From a checkpoint of a small class-conditioned image flow-matching model.
Training: soap at rate 0.0013, 12300 steps, batches of 256.
Rows from block 3, named by matrix and row number. Each number is 128 + 24 x the weight over its row's rms, rounded and kept within 0 to 255. All counts start at 0. Numbers have three digits each. After the name is the row's rms in percent of the matrix's.
# ada: adaLN modulation (shift, scale and gate of each sublayer stacked) (model.blocks.3.ada.weight, 2304x256), inputs 0-127
ada.139 128:147124084146100142154130143128116142245152117143111109098121151151108139151146128148109148120167131122115120156082098143120115134121082119109134147153122091117135145099097145074124138165154108121117133125131144152140139124155149124074151147124144137136140150127114134134121160120100144126140132094134126197159109124119164136158149108151124138086136164132125063103096113115133164092091
ada.140 104:128095139122099121133105175105154127095178137106125104096106079080142152139137148179130102134146124150147096128146145119082125124077141110111078121137126091152136171113143153151128127134115142129151116116103129102135079159099125119147124137153164124132117066113130115106127146147123066134118140147102131079122142145128175110132108137144149096136146070139094144149141130145140158156148
ada.141 090:154166154139165142147104128162135125179113148123086129147123127094153092105159116125132161133154186180129160089164112123098111103098126156127089113101109114154126155112091132115147101152155136093108171136129149104162155110153133101195147101184108139159123121144136095139132142123119146105121119142115174111111158176111171105142132099124113155157133116141123158144128142150110158145107
ada.142 112:107171110141130135120140134149136146140114142135159112139117143116134118106128153128126083154131156123130106130143117099151144172164138127145085138120108177135122118159193129123116143138117127117106124111164147138129141109154099133162174181067152088121142154158128127117150121154128156138115124156099120147160115129120101147145154118125164075181136156124182101081140114152147138113075
ada.143 097:096133093132140150143126117159093094101148095107130093137131141124143166117171126112128124177119133118167115154202172142084117081128095137131149138129124124133164165156109135117099109134145131139116110133154122138130102130111140109137120168101112149135115112108130130085108110170123134135092115107157131104151142147115129115132132117150131134159146201101137114103122106126111086132149
ada.144 097:105194107140104094172145151135137141048146129105132165094149106113094152112107142138109121099169126119109095121133134130145124114116118125098167118119162152094138121132091143121129125108131146116153106119131128134153110114062138148104149135110145099164130139109117144136143117141113127123064099126114130137148142157123105136110106119121092131117151107094141164087122095123114106148194
ada.145 090:154178116131165148093149118138151096167134081121108097137126082115114130168149146107114164080146152157132151154142162107080150135184141191089145139080117147088140127146121138123122143170082143096113137130120133127086107108105133131117137153140144121130068152161098124092152128117094138125131161117144164125119165119168162135139132126124137097096152101097145150125121137178140054127110
ada.146 108:128148105132139108137134081124121132072096148135114158134148142090141133134127108118095143092125119119135132134116139155121123117172104169111098124147140129109126152155115158099104064093145072137103099093118105119130130124113124124154120115152135148139073144081133141132116150201115182124127116134125114136191111098131180168139113110116113120103080150115105092098128127107107149137166
ada.147 098:165131109101115140115135113090135163150165145137130170140095102095108112128055142172120123106107124114129094148152136068161124150165172136121162095087144103114147154116146127117131079127122105117114129143090136142138136117137147132127151082148098132113089160148168136128139119115085141095149108134117130086116176085095101123156082132154132150131114099105152145148106162116156157124138
ada.148 098:102142136120137127165112158122106083128111087122092104140134134151108103136125110120132137122139082102144145117103113117156081182064152135095106133136090089102152064128150142153132104105168144123132171106110122153121122156116121161123165120170159157128113106121114089139131156127125096138166141142104100119128123169168124099105087139153133113141134163141124143130114148158129098154146
ada.149 087:128106132153109159135124108091088106138104115112110072117139156159126125126123128145125142083097193122140096159138126138128165110138153130125080138143100102120139113140159146139140132125089123132123169154133106134147116093112133137136148133104115126167125093132119159095141148088099160143155134110140129085117144162112131127099154097121100126123114131135122106128112112131163213081089
ada.150 092:156139148122139153111133128128084153128146139150133102182116128113119147106150096150118177141138133072115165158101125122171184087132109109122149129131133101147137181160147149140119143117157138152144110086128146163097094151142108120159169126141131102176119086104132155138149147104113103133133130140120174096152091080122100122128132163102122146128080088130152136123122157128124131148115
ada.151 111:120117087174127131122135133117109108043162113161116118129087134119137161115146106109147123157131148093147129133141155144152123065124129122135114162119144064162141162104099129137118108123104135135152148131148082129125129140117098094124138137169141133148144111119160117141133124135129131157118132112182132063124077075116087129152141115131125090097121150104122108139129112131106135109136
ada.152 085:144114123111105144073112118100105146155110119141104157118165099136138099132150137177088118094117139157158128132110170136121109188129108122161103136089106145121136164135111115081150118124117111134121108145172108123107160154150138112122127160154125137169113125090137135146116111119136118144129099129106119103087112139058168098119100175092103085166093127140127158121098175112118128103108
ada.153 096:096130133098130141117074103126124091086150102148130076136130170142165096147154143095118142139101162129133187124144084112134108121094085116140136174137117131137118155118132095145141146138138184112110137086113119155116116128126120109139153071093117166176153105139142141116131129176140113134114165112094085134115167093121141128138084123168118119128125141090153121147163086150179178111105
ada.154 108:107159118140151099124165154125128160113171134151149176140142114144100126116112144113094162111124097169123156157112136116134146113074151110099119093121147121108116130120161104122149101121109116135136074090095117143130146111130121129130104119124110101143140124130081129151111150150161138145129126149101162125157109135096111096114112131101141099108118183141141118110114130089133149127122
ada.155 122:135134134109119143139133155122087144072075092108152120120127145119144122131096116143131100115153135142094123149131163146090100082150170101127148124147119159092086130147152135120137119120132142138137184132083134107094133125127128114131152131064133141125157109144091185143146116136140141157132119130132145118162086155132104118092111102133078101101130081159109084129107119124131138126084
ada.156 094:168156070138142185103118132104145109147136139122137144212112131102130121117134095142126104125116112122127111097170097153087098089154121095101137118149106154170087124121094166124126130113106134116139163099153126127159120124111120156138144138087153127097143150135122150107118085117103090109113083161144105172104129121128148131164131083168153138092130114142132087116140123114120114116153
ada.157 095:128111121100106126141133092139147150156156125156130125149128142109129130129124083157118150106106109130127129128134085149100111087111088124113123170089131173117154093111089133114142150126148105104116152110103125099130099134160122139124111095166141118122145164121125124142123126153179130119160099125158117108089104146199147130064125144144093140104131076114114089148151115103117127157121
ada.158 092:156150148126131119133119136122121124055149119129107125208114094097120130116101130117123066166159113114107127068126106084100121118132129139112154144156140092178130139155136102138094125129115100132096073118121128133134129096145108112114158117152116146125145148122129128109129143141112111122089123099130103181152156150091157135114120159140155124151122115135141123116149094147092188125157
ada.159 097:142076160130171161095112123109127097066086124110148082151101117102102120137106144127122165167109132154106141098109083139109128143152131102091154131149141136122140150098114105113123152129178125095101107141131127136134096124132119109129159169153146138141115132120143157144141149150130119148191155155127135107197126124100148106143171151134140144202132056163145138150086146148133154124087
ada.160 114:134116122140162100141137128162129105132103147104130138161147093118120147152147146100149148079128144141110135103129142173128147109126116146135108142137150120125102135141125152095108092120102099154123142117143137144123126135157163146134144117148080147107122104126103122157140099131115127123139133129120124045116124170115120138109148179138086081100111181121143106116119141105134109137166
ada.161 107:169096112155139165172107120157165120075107150093130103117114144124096143116109176097111177122164140154179135121144161134147132130146115109136107142130138158072106094135113137164146121157107172125158168151118131056155129116139120144150110137158163149161171147146101116128156118128103073126127158092114146150148120081099139097149148084146147145114166145126140123116143142104102117135127
ada.162 103:129131116131106102076163156126162124113128129124119122100116148117107102133137137095117131146132105111191121110110132142154188155129143146156179141157114125122088094137113125134102113151128170106156191159087124126117115128144122143121131084141127142109102186156157145149143132083127137119178113108116122141129181137187122142126157144126123121134136106106135134140190144096142115103111
ada.163 126:098114132152094107109131126151125111194152099122167158142122114137156103123126148129144146128133116153186146141096163132134115147118156115141080135122169122126128189163138154110104113148102150117115138091137104160149102146100112127140109165158115156116141115146135108116151175115123136135133126152145107173149110142124166099164143085144134112155107073176131097132105148125144135116107
ada.164 106:142108079125096142121133139129163140122135125123128086112093142139131109126099173118130104105164110128109127125107179121138129142091153118124113061131115180148152120143109143172124137100181144153140164114101134152138110108172135150153126147121189123127148105176139131131140145157110126114192115136174154101110120111139109085147141145096150140138118102129176144118171114092118124136127
ada.165 111:172122170120132126148115123162133105082107138111108164141117078132167136120125094132162144123129141101130146130112129128118110138119186117094106129172140167136160157130103121139169149154129130163101103114151198103135192149086146128143083113131114116114136105134129122136110098145083110110122139124136131133129088106137155130140129130141103156181131140154118112129104134154123175144140
ada.166 090:131124156147122090123123128114110130173117140110112174136141125109089095131114105136118097118151085139165155095112125152154096163122155133126154132127159130142121132173107135130109099092158150152117155113120114133092144128118119165092151149106103120112116170119114144128162137101164115168146115162131159132095139146121104132130097144124118143155138144161106120111113152113128063124148
ada.167 097:163115131110122141126121132140126116086114115100101125102106119111119125075147135145159161127160145099084163124103124107158112119144180125154085093162169168109087149089116101156121120143112100121128098174099144131137163111147140175153118112177152127194130146134141101153130116099091108093126107153127092096127119121115130102141126126092136149078091132132131118087191151097141174129123
ada.168 094:147159150134118137156154109149104110088097155156140133129142109103107141120100114147095115105123125162106081127115097129086148140152122145148170123131098179115120117125140147101123187110128142143117144125140068134129100135156117153130103138135132101127137184156103144104114162127133142116081028128144142204104165102109118111138144152119124141129163101113132118156134109119139126090145
ada.169 096:154143071133093134122128127134133115119108110116145119167114161109115095135123153146118154124116090110094145177176163099155159090108106118124127106125113161148138163087097132125122075102108149142083155136121083139146104162117152120118135105188119105114150144127142133130108135123146117125120152073137063081096127128137122128111131114149095113121116062109124121168167154111128127158140
ada.170 097:118088104139146107144081122113125119101129126147097139145076140109112118136132112116128142108115142162114160124131150140112108118109150120116114122122113161124163085137082148134157138110152138123142145149100143125112117116130151141149102076139149137135112151113109109098138142120098102118128181096110116057089084139110076094087119124096115127171135125157110131095143127149059124140094
ada.171 103:123124098110095075108122119117136124081123133089129106105109093117090162124115122088144121148091137128073127094148176155120112098086136087189117108181161148098107147133089146079138130137146166101135143117104107112090087120132120134099161146144126122117122108169111125139124147196148131126111185116165096174168113147156131114105138116082161091122150121085121159142109123156137125135122
ada.172 089:138144115158114147119126115130086117112108129144128107138093132143122116170091105147142084145104232100135106116139137123115151171112092120136148116108139185126111136115107148111151105103118134142127100142124107148131146139143127139174087111128151125132123089125149136136162067123137081160136157124113128098140106142114144140052148101159125114125109134108139127133129126111173159144156
ada.173 111:124133107132087161144105131119107094072157132071140121159131109155153146115129143169158156108107158120153104120138151147156136165112133138128087139104148104106125138152092125113142084088116140126157077142150107127128122137130110132137153103109124181117132102113139125168140125123100127140162176148142130084118118128130130125085166154139093122129086154110114162137119113134142194135212
ada.174 090:144100116153147119089135111159132135116143136133140124136118101142129146118118152120103133104161122149109125098106122104097115097144137129104136148159079149148143094110117131137122145142096153100118132157141113133105128097126095145146172090138103129172121135158144145183156139139142088143109120151130113145176166092149093129133161170139118120081126173115131158129172128130114129145132
ada.175 107:101123149116155085141159080138145151169097120112137060146123123097114155116123143132130146122151132167103151151107135141126128117134135099093150107138121144137131105152124127140145069126161090125111110127111119163139143153077138109120131162112104125147134132153120122153137138069094119137119135148094159124096102127104125124125165085133157141103143113148115097100133109100107194114134
ada.176 096:113111137135140098101149132131090113119160121139072120165117116127143131133119150075132149095116151160106171124115191118161123149095157149095094122111110156169157144109134116155129095149101127144132091156136164156087140124114128153148187155168119144071110124120123090120134120136152102114126139091188110115104132105151146144159127161143126154149110091130112093125138112133108057124171
ada.177 103:102152150102176113129129112141160119176118097161173118139121128120110105125156110130085165143140086147087126123117099108154097094121127121077130105168126134132126097149100134116107102130174097127131109132112122116113139099095098138080113090161120112119122183134136116122130102124126140143099153141106104102113068092147193124117107140112106156136140134157073136138155142099133138140127
ada.178 109:149121128135164115125122163077120121239061117136156118133115137160120129172142146092102150094106126136124140158134130127144134125140152138145123103135114065140101112126140130089110146127086146103119079124143124121148129117115146165131181102107132169146131143099158150071119174134129142156138164163168136139147142117142137132153142104138117121161124195096126146129137125120138108140101
ada.179 111:157152143091126108091121130121072098180090142142141141125122102098099113155097140176109121142154150199144162100135076157129099158085150124152144151134120118175157156147177148155138151130114143104144098125104140117095102116150133118128133147123129123165139119107154143133114151137119095086142104134143138099123145118117121115155156127124139134060146179143142177117116144150144110152115
ada.180 096:147093153105145163111125103171129127103094129137106093140113106159157139154134143128141139119127097163154147141147127137113136150127125112133117100148095133129090140147160113115142113113115124173123078127117123148130167126130111122142132131145140146149128122092116114108130119131135126129058119116111111062098117170182101124101170099122123130139091125116161118130110111163071107106124
ada.181 105:133124118148172119138113096140132141135148130095139127147107127107177185121108151127130119150141143134130081103067100087111123124154136110096108111093143176132155113108117091114124139131141111130114106154137175136139139139145099100127139190133119092130133132127085128148129106072115116148095131162127124136119134140103079160113131115138125161119125131124084104099069138138135096152111
ada.182 119:147122127114128106145129161128143146069142166148129111149111119101110138136115118124123153140108140134090138146118128116166105114102163129116158158112146162126080150127144118098139161108172109138121109139114153089145117154140124127144103144108128143131127149131094150126125151193124142142184107130180089195143184163139130120103123089106120133122147131163120182147123170144137111179139
ada.183 102:140129142133122122096140105169102127120105135172132139098133136116155122157097123137107127139150177080157103146118110150104149145156078122131089112134145138159127159157129145125127147174124101101106125101104154150152113155154150127170127153125126112134178158162143136134125116131128108085118138128170138118160115070106163111152150170137130145164103189146135134166133133086125091122154
ada.184 098:137092155121161168122106137104133150174120135161125136191080156136124123135119131103119125128133101164136135146136127118156165142187117143156146150120093145145151133132078129112126154131069135130131107109153134138134082103103098159109126126128139138125148160143099115137117125131160139147084106093120129136126131111106161161089141169129119116143107203104146175138155129174129089146105
ada.185 125:115105108144143110113106097152135138120151175118108123156159091134126193119128151127131145122119178122149115115131131172118096136095137148112133122095116130147111131143144135155091125133115105138112107127140149137132179112164148140150116153131131097134105119128123127102141099127104106131149122121152132060191041175140145121114145139117106120104166143148148116110131145137083110086139
ada.186 104:119133111149169141157134106113154118168160090142157073109109147142141108146133150107147129135159078161101113119091179096109122130095146133134130105109152120130171147147121131125120126106161139138112173147113106115096117099130105128118110148117165123074123092100182095133147095142116158159109109089192174146127106116161116133150127158110159130124138152121139094087130117153111191103146
ada.187 098:125167117106156118138142118105123080157141096092108149151128149149108128124112134124143112141104126150131142093129109110172091188111136116141098143133156089157149108147134137125102171143159117130186130168100124135112125101130153113150153129098121146082129149123134135118150180143137127143089158156096154126141168088149092112142053128086137164137122147103137165135130154166138110129130
ada.188 108:138146108151134168179144143158133105155135152124111165125088136130094117128121138121155122160113124126131129148136126160153135143115127114119100117141166079171115092105146121079126136098100095160173111106172132109134135133141119109137143143133137132109139104123141099097148105178117150104140061128106107105138064168096123096138157148127140136108050128146159137106080109134116134114193