{
  "objective": "flow_matching",
  "logit_normal_time": true,
  "fused_qkv": false,
  "moe": "soft",
  "num_experts": 8,
  "slots_per_expert": 2,
  "positions": "learned",
  "shampoo_beta": 0.95,
  "steps": 12300,
  "final_lr_fraction": 0.05
}
Rows from block 2, named by matrix and row number. Rows with one number belong to one attention dimension. Each number is 128 + 32 x the weight over its row's rms, rounded and kept within 0 to 255. All counts start at 0. After the name is the row's rms in percent of the matrix's.
# q: attention query (model.blocks.2.attn.q.weight, 384x384), inputs 192-287
# k: attention key (model.blocks.2.attn.k.weight, 384x384), inputs 192-287
q.272 104 [129 150 143 174 141 129 113  83 142 140 163 135 172 177 168  90 114 111 128 130 143 118  99 159  99 173 156 123  81 151 101 162 108 108  93 147 123 100  93 129 132  96  95 131 143 190 150 164 105 112 117  70  97 156 106 106 158 122 118 121 146 128  67 143  92 100 154 185 166 165  87 135 148 142 168 171 136 129 126 193 152 114 145  77  74 131 113 147 156 154 102  75 100 123  98 146]
k.272 114 [132  77 189 135 108 105 104 171 108 104  90 159  69 205  89 141 137 145  82 113 103 139 190  85  97 137 125 152 112  95 153 111 121 106 104 154 172 163 107 123  89 147  96 146 158  84 125 132 182 143 185  94 146 107 127 139  98 116 210  93 193  99  90 166  98 115 137  77 155 147 112 144 117  93 101 192 133 197 160 121 168 107 142 115 111  75 179  81  90 114 172 115 131  97 121 128]
q.273 096 [151 137 171 170 134  48 152  77 162 154 110 130 139 137  74 109 126 102 125 146 148 126  76 127 146  30 127 123 156 163 191  79 102 122 113 109 102 148  58 109 133 183 113 135 115 129 143 128  65 133 156 180 154 152 147 138 156 138 108  98  53 148 161 121 100  89  91 141 127 120 155  91 179 108 149 107 126 106 137 121 137 141 123 124 195 149  76 136 108 173 122 131 104 169 119 112]
k.273 114 [103  64 123  65 141 114 184 143  75 106 121 184 104  95 136 200 117 116 119 143 125 110 136 127 111 197 115  85 112 134  97 157 173 111 131  85 141  72  72  89 141  49 105 149 152 120 111 113 108  94  79 107 139  89 162 122 188 153 123 171 122 145 138 128 112 116 123 136  87 162 186 125  86  99 168 144 153 184 136 141  58 123 142  98 146  82 140 160 122  89 115  96 162 152 158 117]
q.274 096 [153  82 120 153 175 136 149 121  97 110 104 130 155 149 175  94 136 157 153 168 170 106  74 166 144 144 133 138  83 103 114 107 119  77 147 103  88  87 148 118 109  92 164 146  87 127 140 191 153  74 152 165  89 111 127 180 186  81 113 142 133  84 139 106 108 146 166 117  91  89 144 109 135 135  28 189 121 108  89 118 113 105 106 136 126 102 149 194 154 160 121 160 137  98 146 174]
k.274 114 [117 179 161 111 136 123 177 191 117 145 129  77 126 152 156 117 122 237  98 117 143 130  98 179 127 137 158 132 152 132  94 194  86 156 110 159 102  74 114 149 193 129  84 111 106  95 122 150 101 123 143 109 121 119 187  87 109 108 145 141 137 115  72 148 129  97 138  34 146 111 127 101 187 120  65 137  93  75  84 140  90 175 179 132 146 122 198  33 130 126 131 151 131 172  90 123]
q.275 111 [100  84 120 138 156  49 115 119 100 119 130 121 100 104  77 140 126  94 139 172 118 130 219  89 114 131  87 165 152 108 190 124 195 113 153 132 125 126 127 135 162  19 157 124 124  45 123 158 142 132  97 121 230  72  94 135 143 102 110 152 190 117 141 190 142 165 116 119 107 109 138 157 151 124 159 140 141 147 141  71 123 176  52 121 118 148 152 124 156 143 126 162  78  85 169 152]
k.275 116 [ 98 167 176 135 135 194  68  57 149 144 141 135 115 109 150 113 134 136 141 113 138 104 153 125 128 117 129 154 172 128 145 150 135 177 136  81  92  15 182  96  72 123  92 140 119 112 126 134 178  66 138 124  98 146 169 124 129 168 118 132 138 108 163 119 136  93 161 117  56 151 135 144 142 131 118 103 112  99 127 138 148  97 137 135 164  99 152 114 127  68 120  60 185 125 177 182]
q.276 095 [122 177 117  98 148 130 109 104 158  86  90 125 122 139 158 165 170 118 130 195 161 140  97 149 100  77 165 138 115 147 136 147 146 128  91 146 171 184 110 148  76 169 147 140  83  48  97 118 122 177  74 147 109 107  67  84 146 160 129 161 112 108 113 159 122  39 141 132 111 143  99  37 109 124 134 142 130  98 156 175 167 114 132 184  91 131 144  65 115 194 117  96 196 161 105 128]
k.276 094 [169 117 110 155  96 145 120 104 142 112 132 147 129 133 137 110 165  73  79 160 186 109  62 102 140 144  90 180 116 103 116 146 133 183 142 168 135 150  99 122 124 149 112  92 177 166 159 189 114 113 185  84 131 111 157  87 109 169 122 109 132 151  57 147  74 107  68 116 107 165 109 135  99  92 131 171 145 190 154 148 101 155 186 129 172 155 112  69 106  67 138 133 131 162 101  97]
q.277 100 [122 129 143  98 161 123  99 134  85 119 122 149 147 106 154 100  89 152 134 118 178  95 108 129 103 141 122  87  74  31 105 102  91 135 137  87 115 121 116  93 186  89 100 105 114 161  95 180 171 148  88 143 120 122  96 122 123 143 144 145 238 202 158  72 157 111 113  88 137 150 169  82 185 117 133 130 171 143 103 134 135 130 153  85  94 128 156 151 125  90  74 175  87  72 164 137]
k.277 101 [112 134  97 101 165  41  94 122 124 150 111  87 134 131 161 166  75  93 113 173 133 136 128  68  80 133 131  90  98 163 106 141 126 128 146 109  65 130 144 140 146  94 163 103 131 115  81  47 151 121 199 152 148  83 126 155 100  73  97 117 143 119 177 163 113 150 109 120 109  96 134 124 114 113 171 152 148 118 147 209 109 110  70 131 116 144 229 162 126  95  99 130 164  90 107 128]
q.278 093 [148 124  89 134 141 181 125 174 135 153 129 134 100 167 104 122 160 112 101 138 130 105 134 142  98 156 181 150 162 114 140 146 150 188 135  79 133 166 177 174 130 149 196 155 116 154 145 147  55 163 171  59 172 109 151 176 150 154 101 207 104 109 203 124 115  89  98 108 217 160  83  60 186 160 111  94 120 108 120 172 158 158 144 170 132  80 140 104 119 162 120  70 158 102 101 134]
k.278 095 [ 89 159 109  23 161 137 126 125 109 121  62  78 132 141  98  93 114  96 150 133 127 108 129 100 122 184  87 114  83 132 124  88 167  78 105 115  44 157 131 142 204 186 112 122 142 107 127 128 124 166 136 109 127 151  88 141 211  92 102  67  96 115 125 178 107 158 173 104 116 152 164 129 154 132 126 164 150 140 142 104 110 162 149 154 150 109 129 153 127 126  99 116  96 140  78 122]
q.279 099 [109  84 164 107 152 194 134 100  90 112 122 146 112  61 111  67 172 133 213 106 120 118 191 119 156 118 134 111  74 100 103 116 106 136 161 163 166 208 174 128 141 123 185 124 151  95 145 187 157  74 124 141 144 132 110 160 136  71 119 125 106 133  90 138 106 116 138  99 164 111  94 195 121 107 133 122 143 121 160  81  54 105 136 154 125 107  66 125 161 136 153 165 112 141 102  78]
k.279 107 [107 148 117 114 121 168 164  69 155 133 154 190 104  83 170  93 121 110 128 122 143  82 111 136  96  68  95 154 185 135 185 153 155 133 146 155 145 149 179 137 135 160 126 148 102  85 128 150 134 141  78 111 145  74 150 136 175 107 138 111  75 155 146  99  98  94 136 136  74 129  84 126 144 146 140  98 176 112 126  90 107 177 110 138  96 109 115 121 116 129 143  91 125  67  92 115]
q.280 099 [141 165 117 140 151 131 154 138 126 166 171 112 188  88 121  79 165 146 131  93 130 143 141 176 135 164 146 152  86 215 164 142  69  51 131 151 144 113 140 108 132 132 134 124 130 108 146 116  84 144 137  90 175  70  87 165 163  80 178 107  66 138 140 126 118 208 114 195  56 112 124 106 141 106 171  58 180  93 161 116 102 141  94 195 131 167  84  79  93 103 105 145 120 116 134 194]
k.280 112 [151 124 107 110  78 198 137  97 132 122 200  81 112 123 125 135 154  82 173 125 125 137 172 173 115 131 178 103 162 171 142 167 155 164 152 147 133 122 141 157  55  92 125 111  62 164 169 131 121  89  95 122 122  87  88  89 159 116 134 142 119 144 117 179 154 121 103 155 122 126 134 101 127 117 182 135  83  77 113 155 110 144 110 125 161  75  38 110 161 117 140 133 141 135 176 126]
q.281 099 [108 142 124 111 113  94 135 167 131 126 115 121 141  86 178  95 145 150  72 132  91 105 119  92 143 149 130 134 100 134  92  92 168  99  72 129 101 160 127  94 172  97 138 160 106 131 116  68 143 112 194 113 120 164 154 119 144 138 189  96 165  97 140 100 179 162 131 140 137 115 145 131 100 148 128 119 117 116 108  98  77 116 145 170 110  79 148 235 144  56 137 146 125  96 113 158]
k.281 102 [149 164 106 105 134 115  98 146 167 137 109 100 129 151  71 141 176 120 137 134 149 151 131 187 134 130 104 153 115 153 124 142 116 146 162  76 166  69 106 134  70  92 107 113 153 134 184 134 152 112 183 111 144 140 135 145 136 157 120 129 144 100 139 161 128 160 136 145 139 148 114 123 115 108 128  40 176 100 193 160 124 104 129 126 147 148 116  92 121 183 179 131  63 132 144 165]
q.282 094 [129 104 138 144  94 155 118 127 179 138 180 143 118 124 141 196  90 114 119 153 114 140 110 121 136  59 151 178  99  98 116  71  98 143 129 147 170 131 141 100 100 111 103  87 183 124 179 141 126 139 120 105  91 171 119 194  90  86 118 179  78  93 114 143 159 109 101  75 104 179 159 141 144 137 119 175 130 133 112 109 199 152 137 137  90 134 113 126 183  86 135 110 120 112  66 147]
k.282 103 [196 165 164 152 118 152 122 123 111 101 165 112 112 120 132 135  88 127 153 141 117 108 120 112 153 168  76 156 134 170  87 129 146 151  84 136  86  85 175 102 118 150  78 111 124 113 203 125 139 147 148 132  90  98 126 122 111 168  67  94 133 106 160  89 134 107 140 184 176  88 142 182 107 102 112 122 115  82 119  97 121 101 161  78  94 156 140 103  74 159  57 138 104 104 156  25]
q.283 101 [113 150 108 115 173  81 145 166 150 239 163 172 142 103 127 166  96 127 114  99  97 100 108 135  88 145 158  70 113 161  72 131 140 221 157  57  99 114 116 103 127  99 154 103 141 140 145 195 107 136 121 119 110 106 130 128 144 131  57 153 132 134 109 118 121 164 119 130 107 120 136 130 207 156 107 126 141  55  46 119 131 139 113 128 133 102 126 146 179 166  65 170 129 151 106 110]
k.283 110 [ 94 157  67 132 148 151 128 150 122 139  98  57  98 109 161 142  75 156 162 134 127 142 120 138 138 152 163 114 113 127  57 113 100  49 123 125 109 133 192 139 168 101 119 108 142 139 146 142 105  39 166 152 138 135 173  97 110 128 172  94 122 139 131 200 135 184  91 108  74 136 101 134 153 132 151 118 112 107 108 184 154 168 182 109 107 206 175 121 133 142 131  74 185 131 158 120]
q.284 130 [142  87 113 141 154 158 148 133 150  93 156 171  75 109 171 112 180 106  85 115 140 120  28 105 147  46 117 137 128  86 150 143 117 189  39 115 150 133 131  87  90 166 118 116 105 114 120  90 110 142 127  97 114 148 123  65 133 124 128 137 178 118 126 114 130  97 166  71 141 144 150  98 187 153 149 122  80 126  99  93 119 128 196  56 116 162 101  68 189 153 166 135 169 184 121 213]
k.284 113 [158 108  62 126  95  72 116 137 121 182 148  70 158 173 116 130  84 101 165 171 151 201  76 127 131 131 143 125  74 196 118 119 145  44 165 158 157 166 108 141  71 128 164 113 141  82 104 127  70 156 160 155 147 138 135 115 125 106  65  58 152 123 143 130 112  98 181 113 109 188 120  99 108 124  82 133 171 106 135 225 114 117 182 105 134 201 124 114  88 133 154 155 153 116 160 156]
q.285 094 [150  98 127 156 153  98 169 166 190 151 106 168 102 159 186 210 144 109 155 114 107 193 115  75 156 103 110 156 112 115 113 127 130 148 123 121  98 130  73  76 101 106 186 135 146 136 132  88 155 142 128 137 170 133  99 189 140 178 115 105  91 114 148 126 139 148 170 134 159 147  91 129  55 176 148 178 143  85 110 138 118 119 128 113 183 148 146 115 180 135 173  86 143 130 146 131]
k.285 110 [129  90 126 199  98 110 135 114 157  93  81  76 153 134 101 143 128 187 154 105 133 122 139 136 130 161 174 157 148 169 158 179 107 122 117 104 133 132  91 177 148 212 128 113  72 123 137 122 145 107 124 136 131 130 121 117 125  59 195 171  70 177 114 150 132 141 113 166  78 114 143 153 148 107 137 109 146 139 174 160  74 230 102  95 130 132  93 133 111 117 171 153 104 167 110 131]
q.286 093 [107  79  96 106  98 118 140 159 102  76 171 175 134 129 138 121 141 166 156  93  62 101  54 108 162 126 152  67  87  99 137  81 116  61 115 214 139 100 102 137 150 153 116 102  98 161  70 106 144 166 121 168 104 125 105 128 178  90 144 159  65 161 116  36 139 171 151  97 167 159 115 117 128 129 144 116 137  58 237 148 149  97 174 132 165 135  89 122 177 152 119  83 134 139 103 154]
k.286 101 [ 87 133 171 166 111 115 123 133 171 122 132  11 121 149 104 169 168  83  91 168 193 131 118  89  86  96 113 170 140 102  99  94 104 107 150 134 109 164  82 158 156 141 108 145 147 159  94  85 134 129 125  80  34 141 150 143 146 178 127  92  62 143 141 136 143  96 167 187 133 115 119 136  42 129 155 158 102 113 122 109 189 124 192 144 125 125 101 118  98 184 114 144 132 144 109 153]
q.287 092 [136 128 183 137 137 162 137 134 130 143 178 137 131 164 128 123 146 113 124  96 147 108 116 101  99 122 138 100 104  84 115 190 113 137 163  78 129  99 186 152 103  72 111 105 109  98 119 101 146 138 167 157 130 120 120 135 118 135 119  65 185  97 156 123 150 109  93  76 115 168 136 195 131 126 118 186  87 167  99 152 151 178 103 154 141 136 139 139 117 130 134 144 120 128 147 155]
k.287 096 [116  97 141 114 127 163  94 126 137 149 119 126 125 114 108 129  87 135 169 167  79 133  77 133 155 155 104 172 155  96  94 143 179 104 109 142 122 125 163 116 155 136 163 141 209 148  57  74 165 144 136 120 125 124 154 202 115 152 118 145  91 180  88 110 108  71 101  90 103 154 171 140 115 111 121 104 118 159  87 111 120  84 165 131 145 105  77 115 120 195 116  52 160 130  79 173]
q.288 097 [137  90 156 125 144 164 163 103 134 158 156 104  85  73 117 198  94 180 152  75 135 126 161 173 134 131 172 145 154 170  93 101 106  81 158 139  80 184 129 140 144 157 168 134  75  76  94 137 134 119 177 106 145 122 128 141 150 115 164 145 134 184 114 146 107 185 177 100 155 126 116 139 108  79 145 210 124 145 125 125 184 102 137  67 127 157  96 100 138 192 141 123 211 130 105 159]
k.288 106 [116 149 116 168 133  82 161 145 107 184 184 192 128 168 150 105 111  98 134 175 140 119 102 106 107 118 119 146 120 179 153 107 166 175 124 124 126 147 110 149  97  99 127 114 176 121  97 163 103 204  65  81  43 138 127 165 165 181 105  97  24 146  72 146  84 131 115 124 111 120 124  92 180 153 186 138 115 149  74 135  84 175 136 137 133 145 172 170 138 159 148 135 144 160 120  91]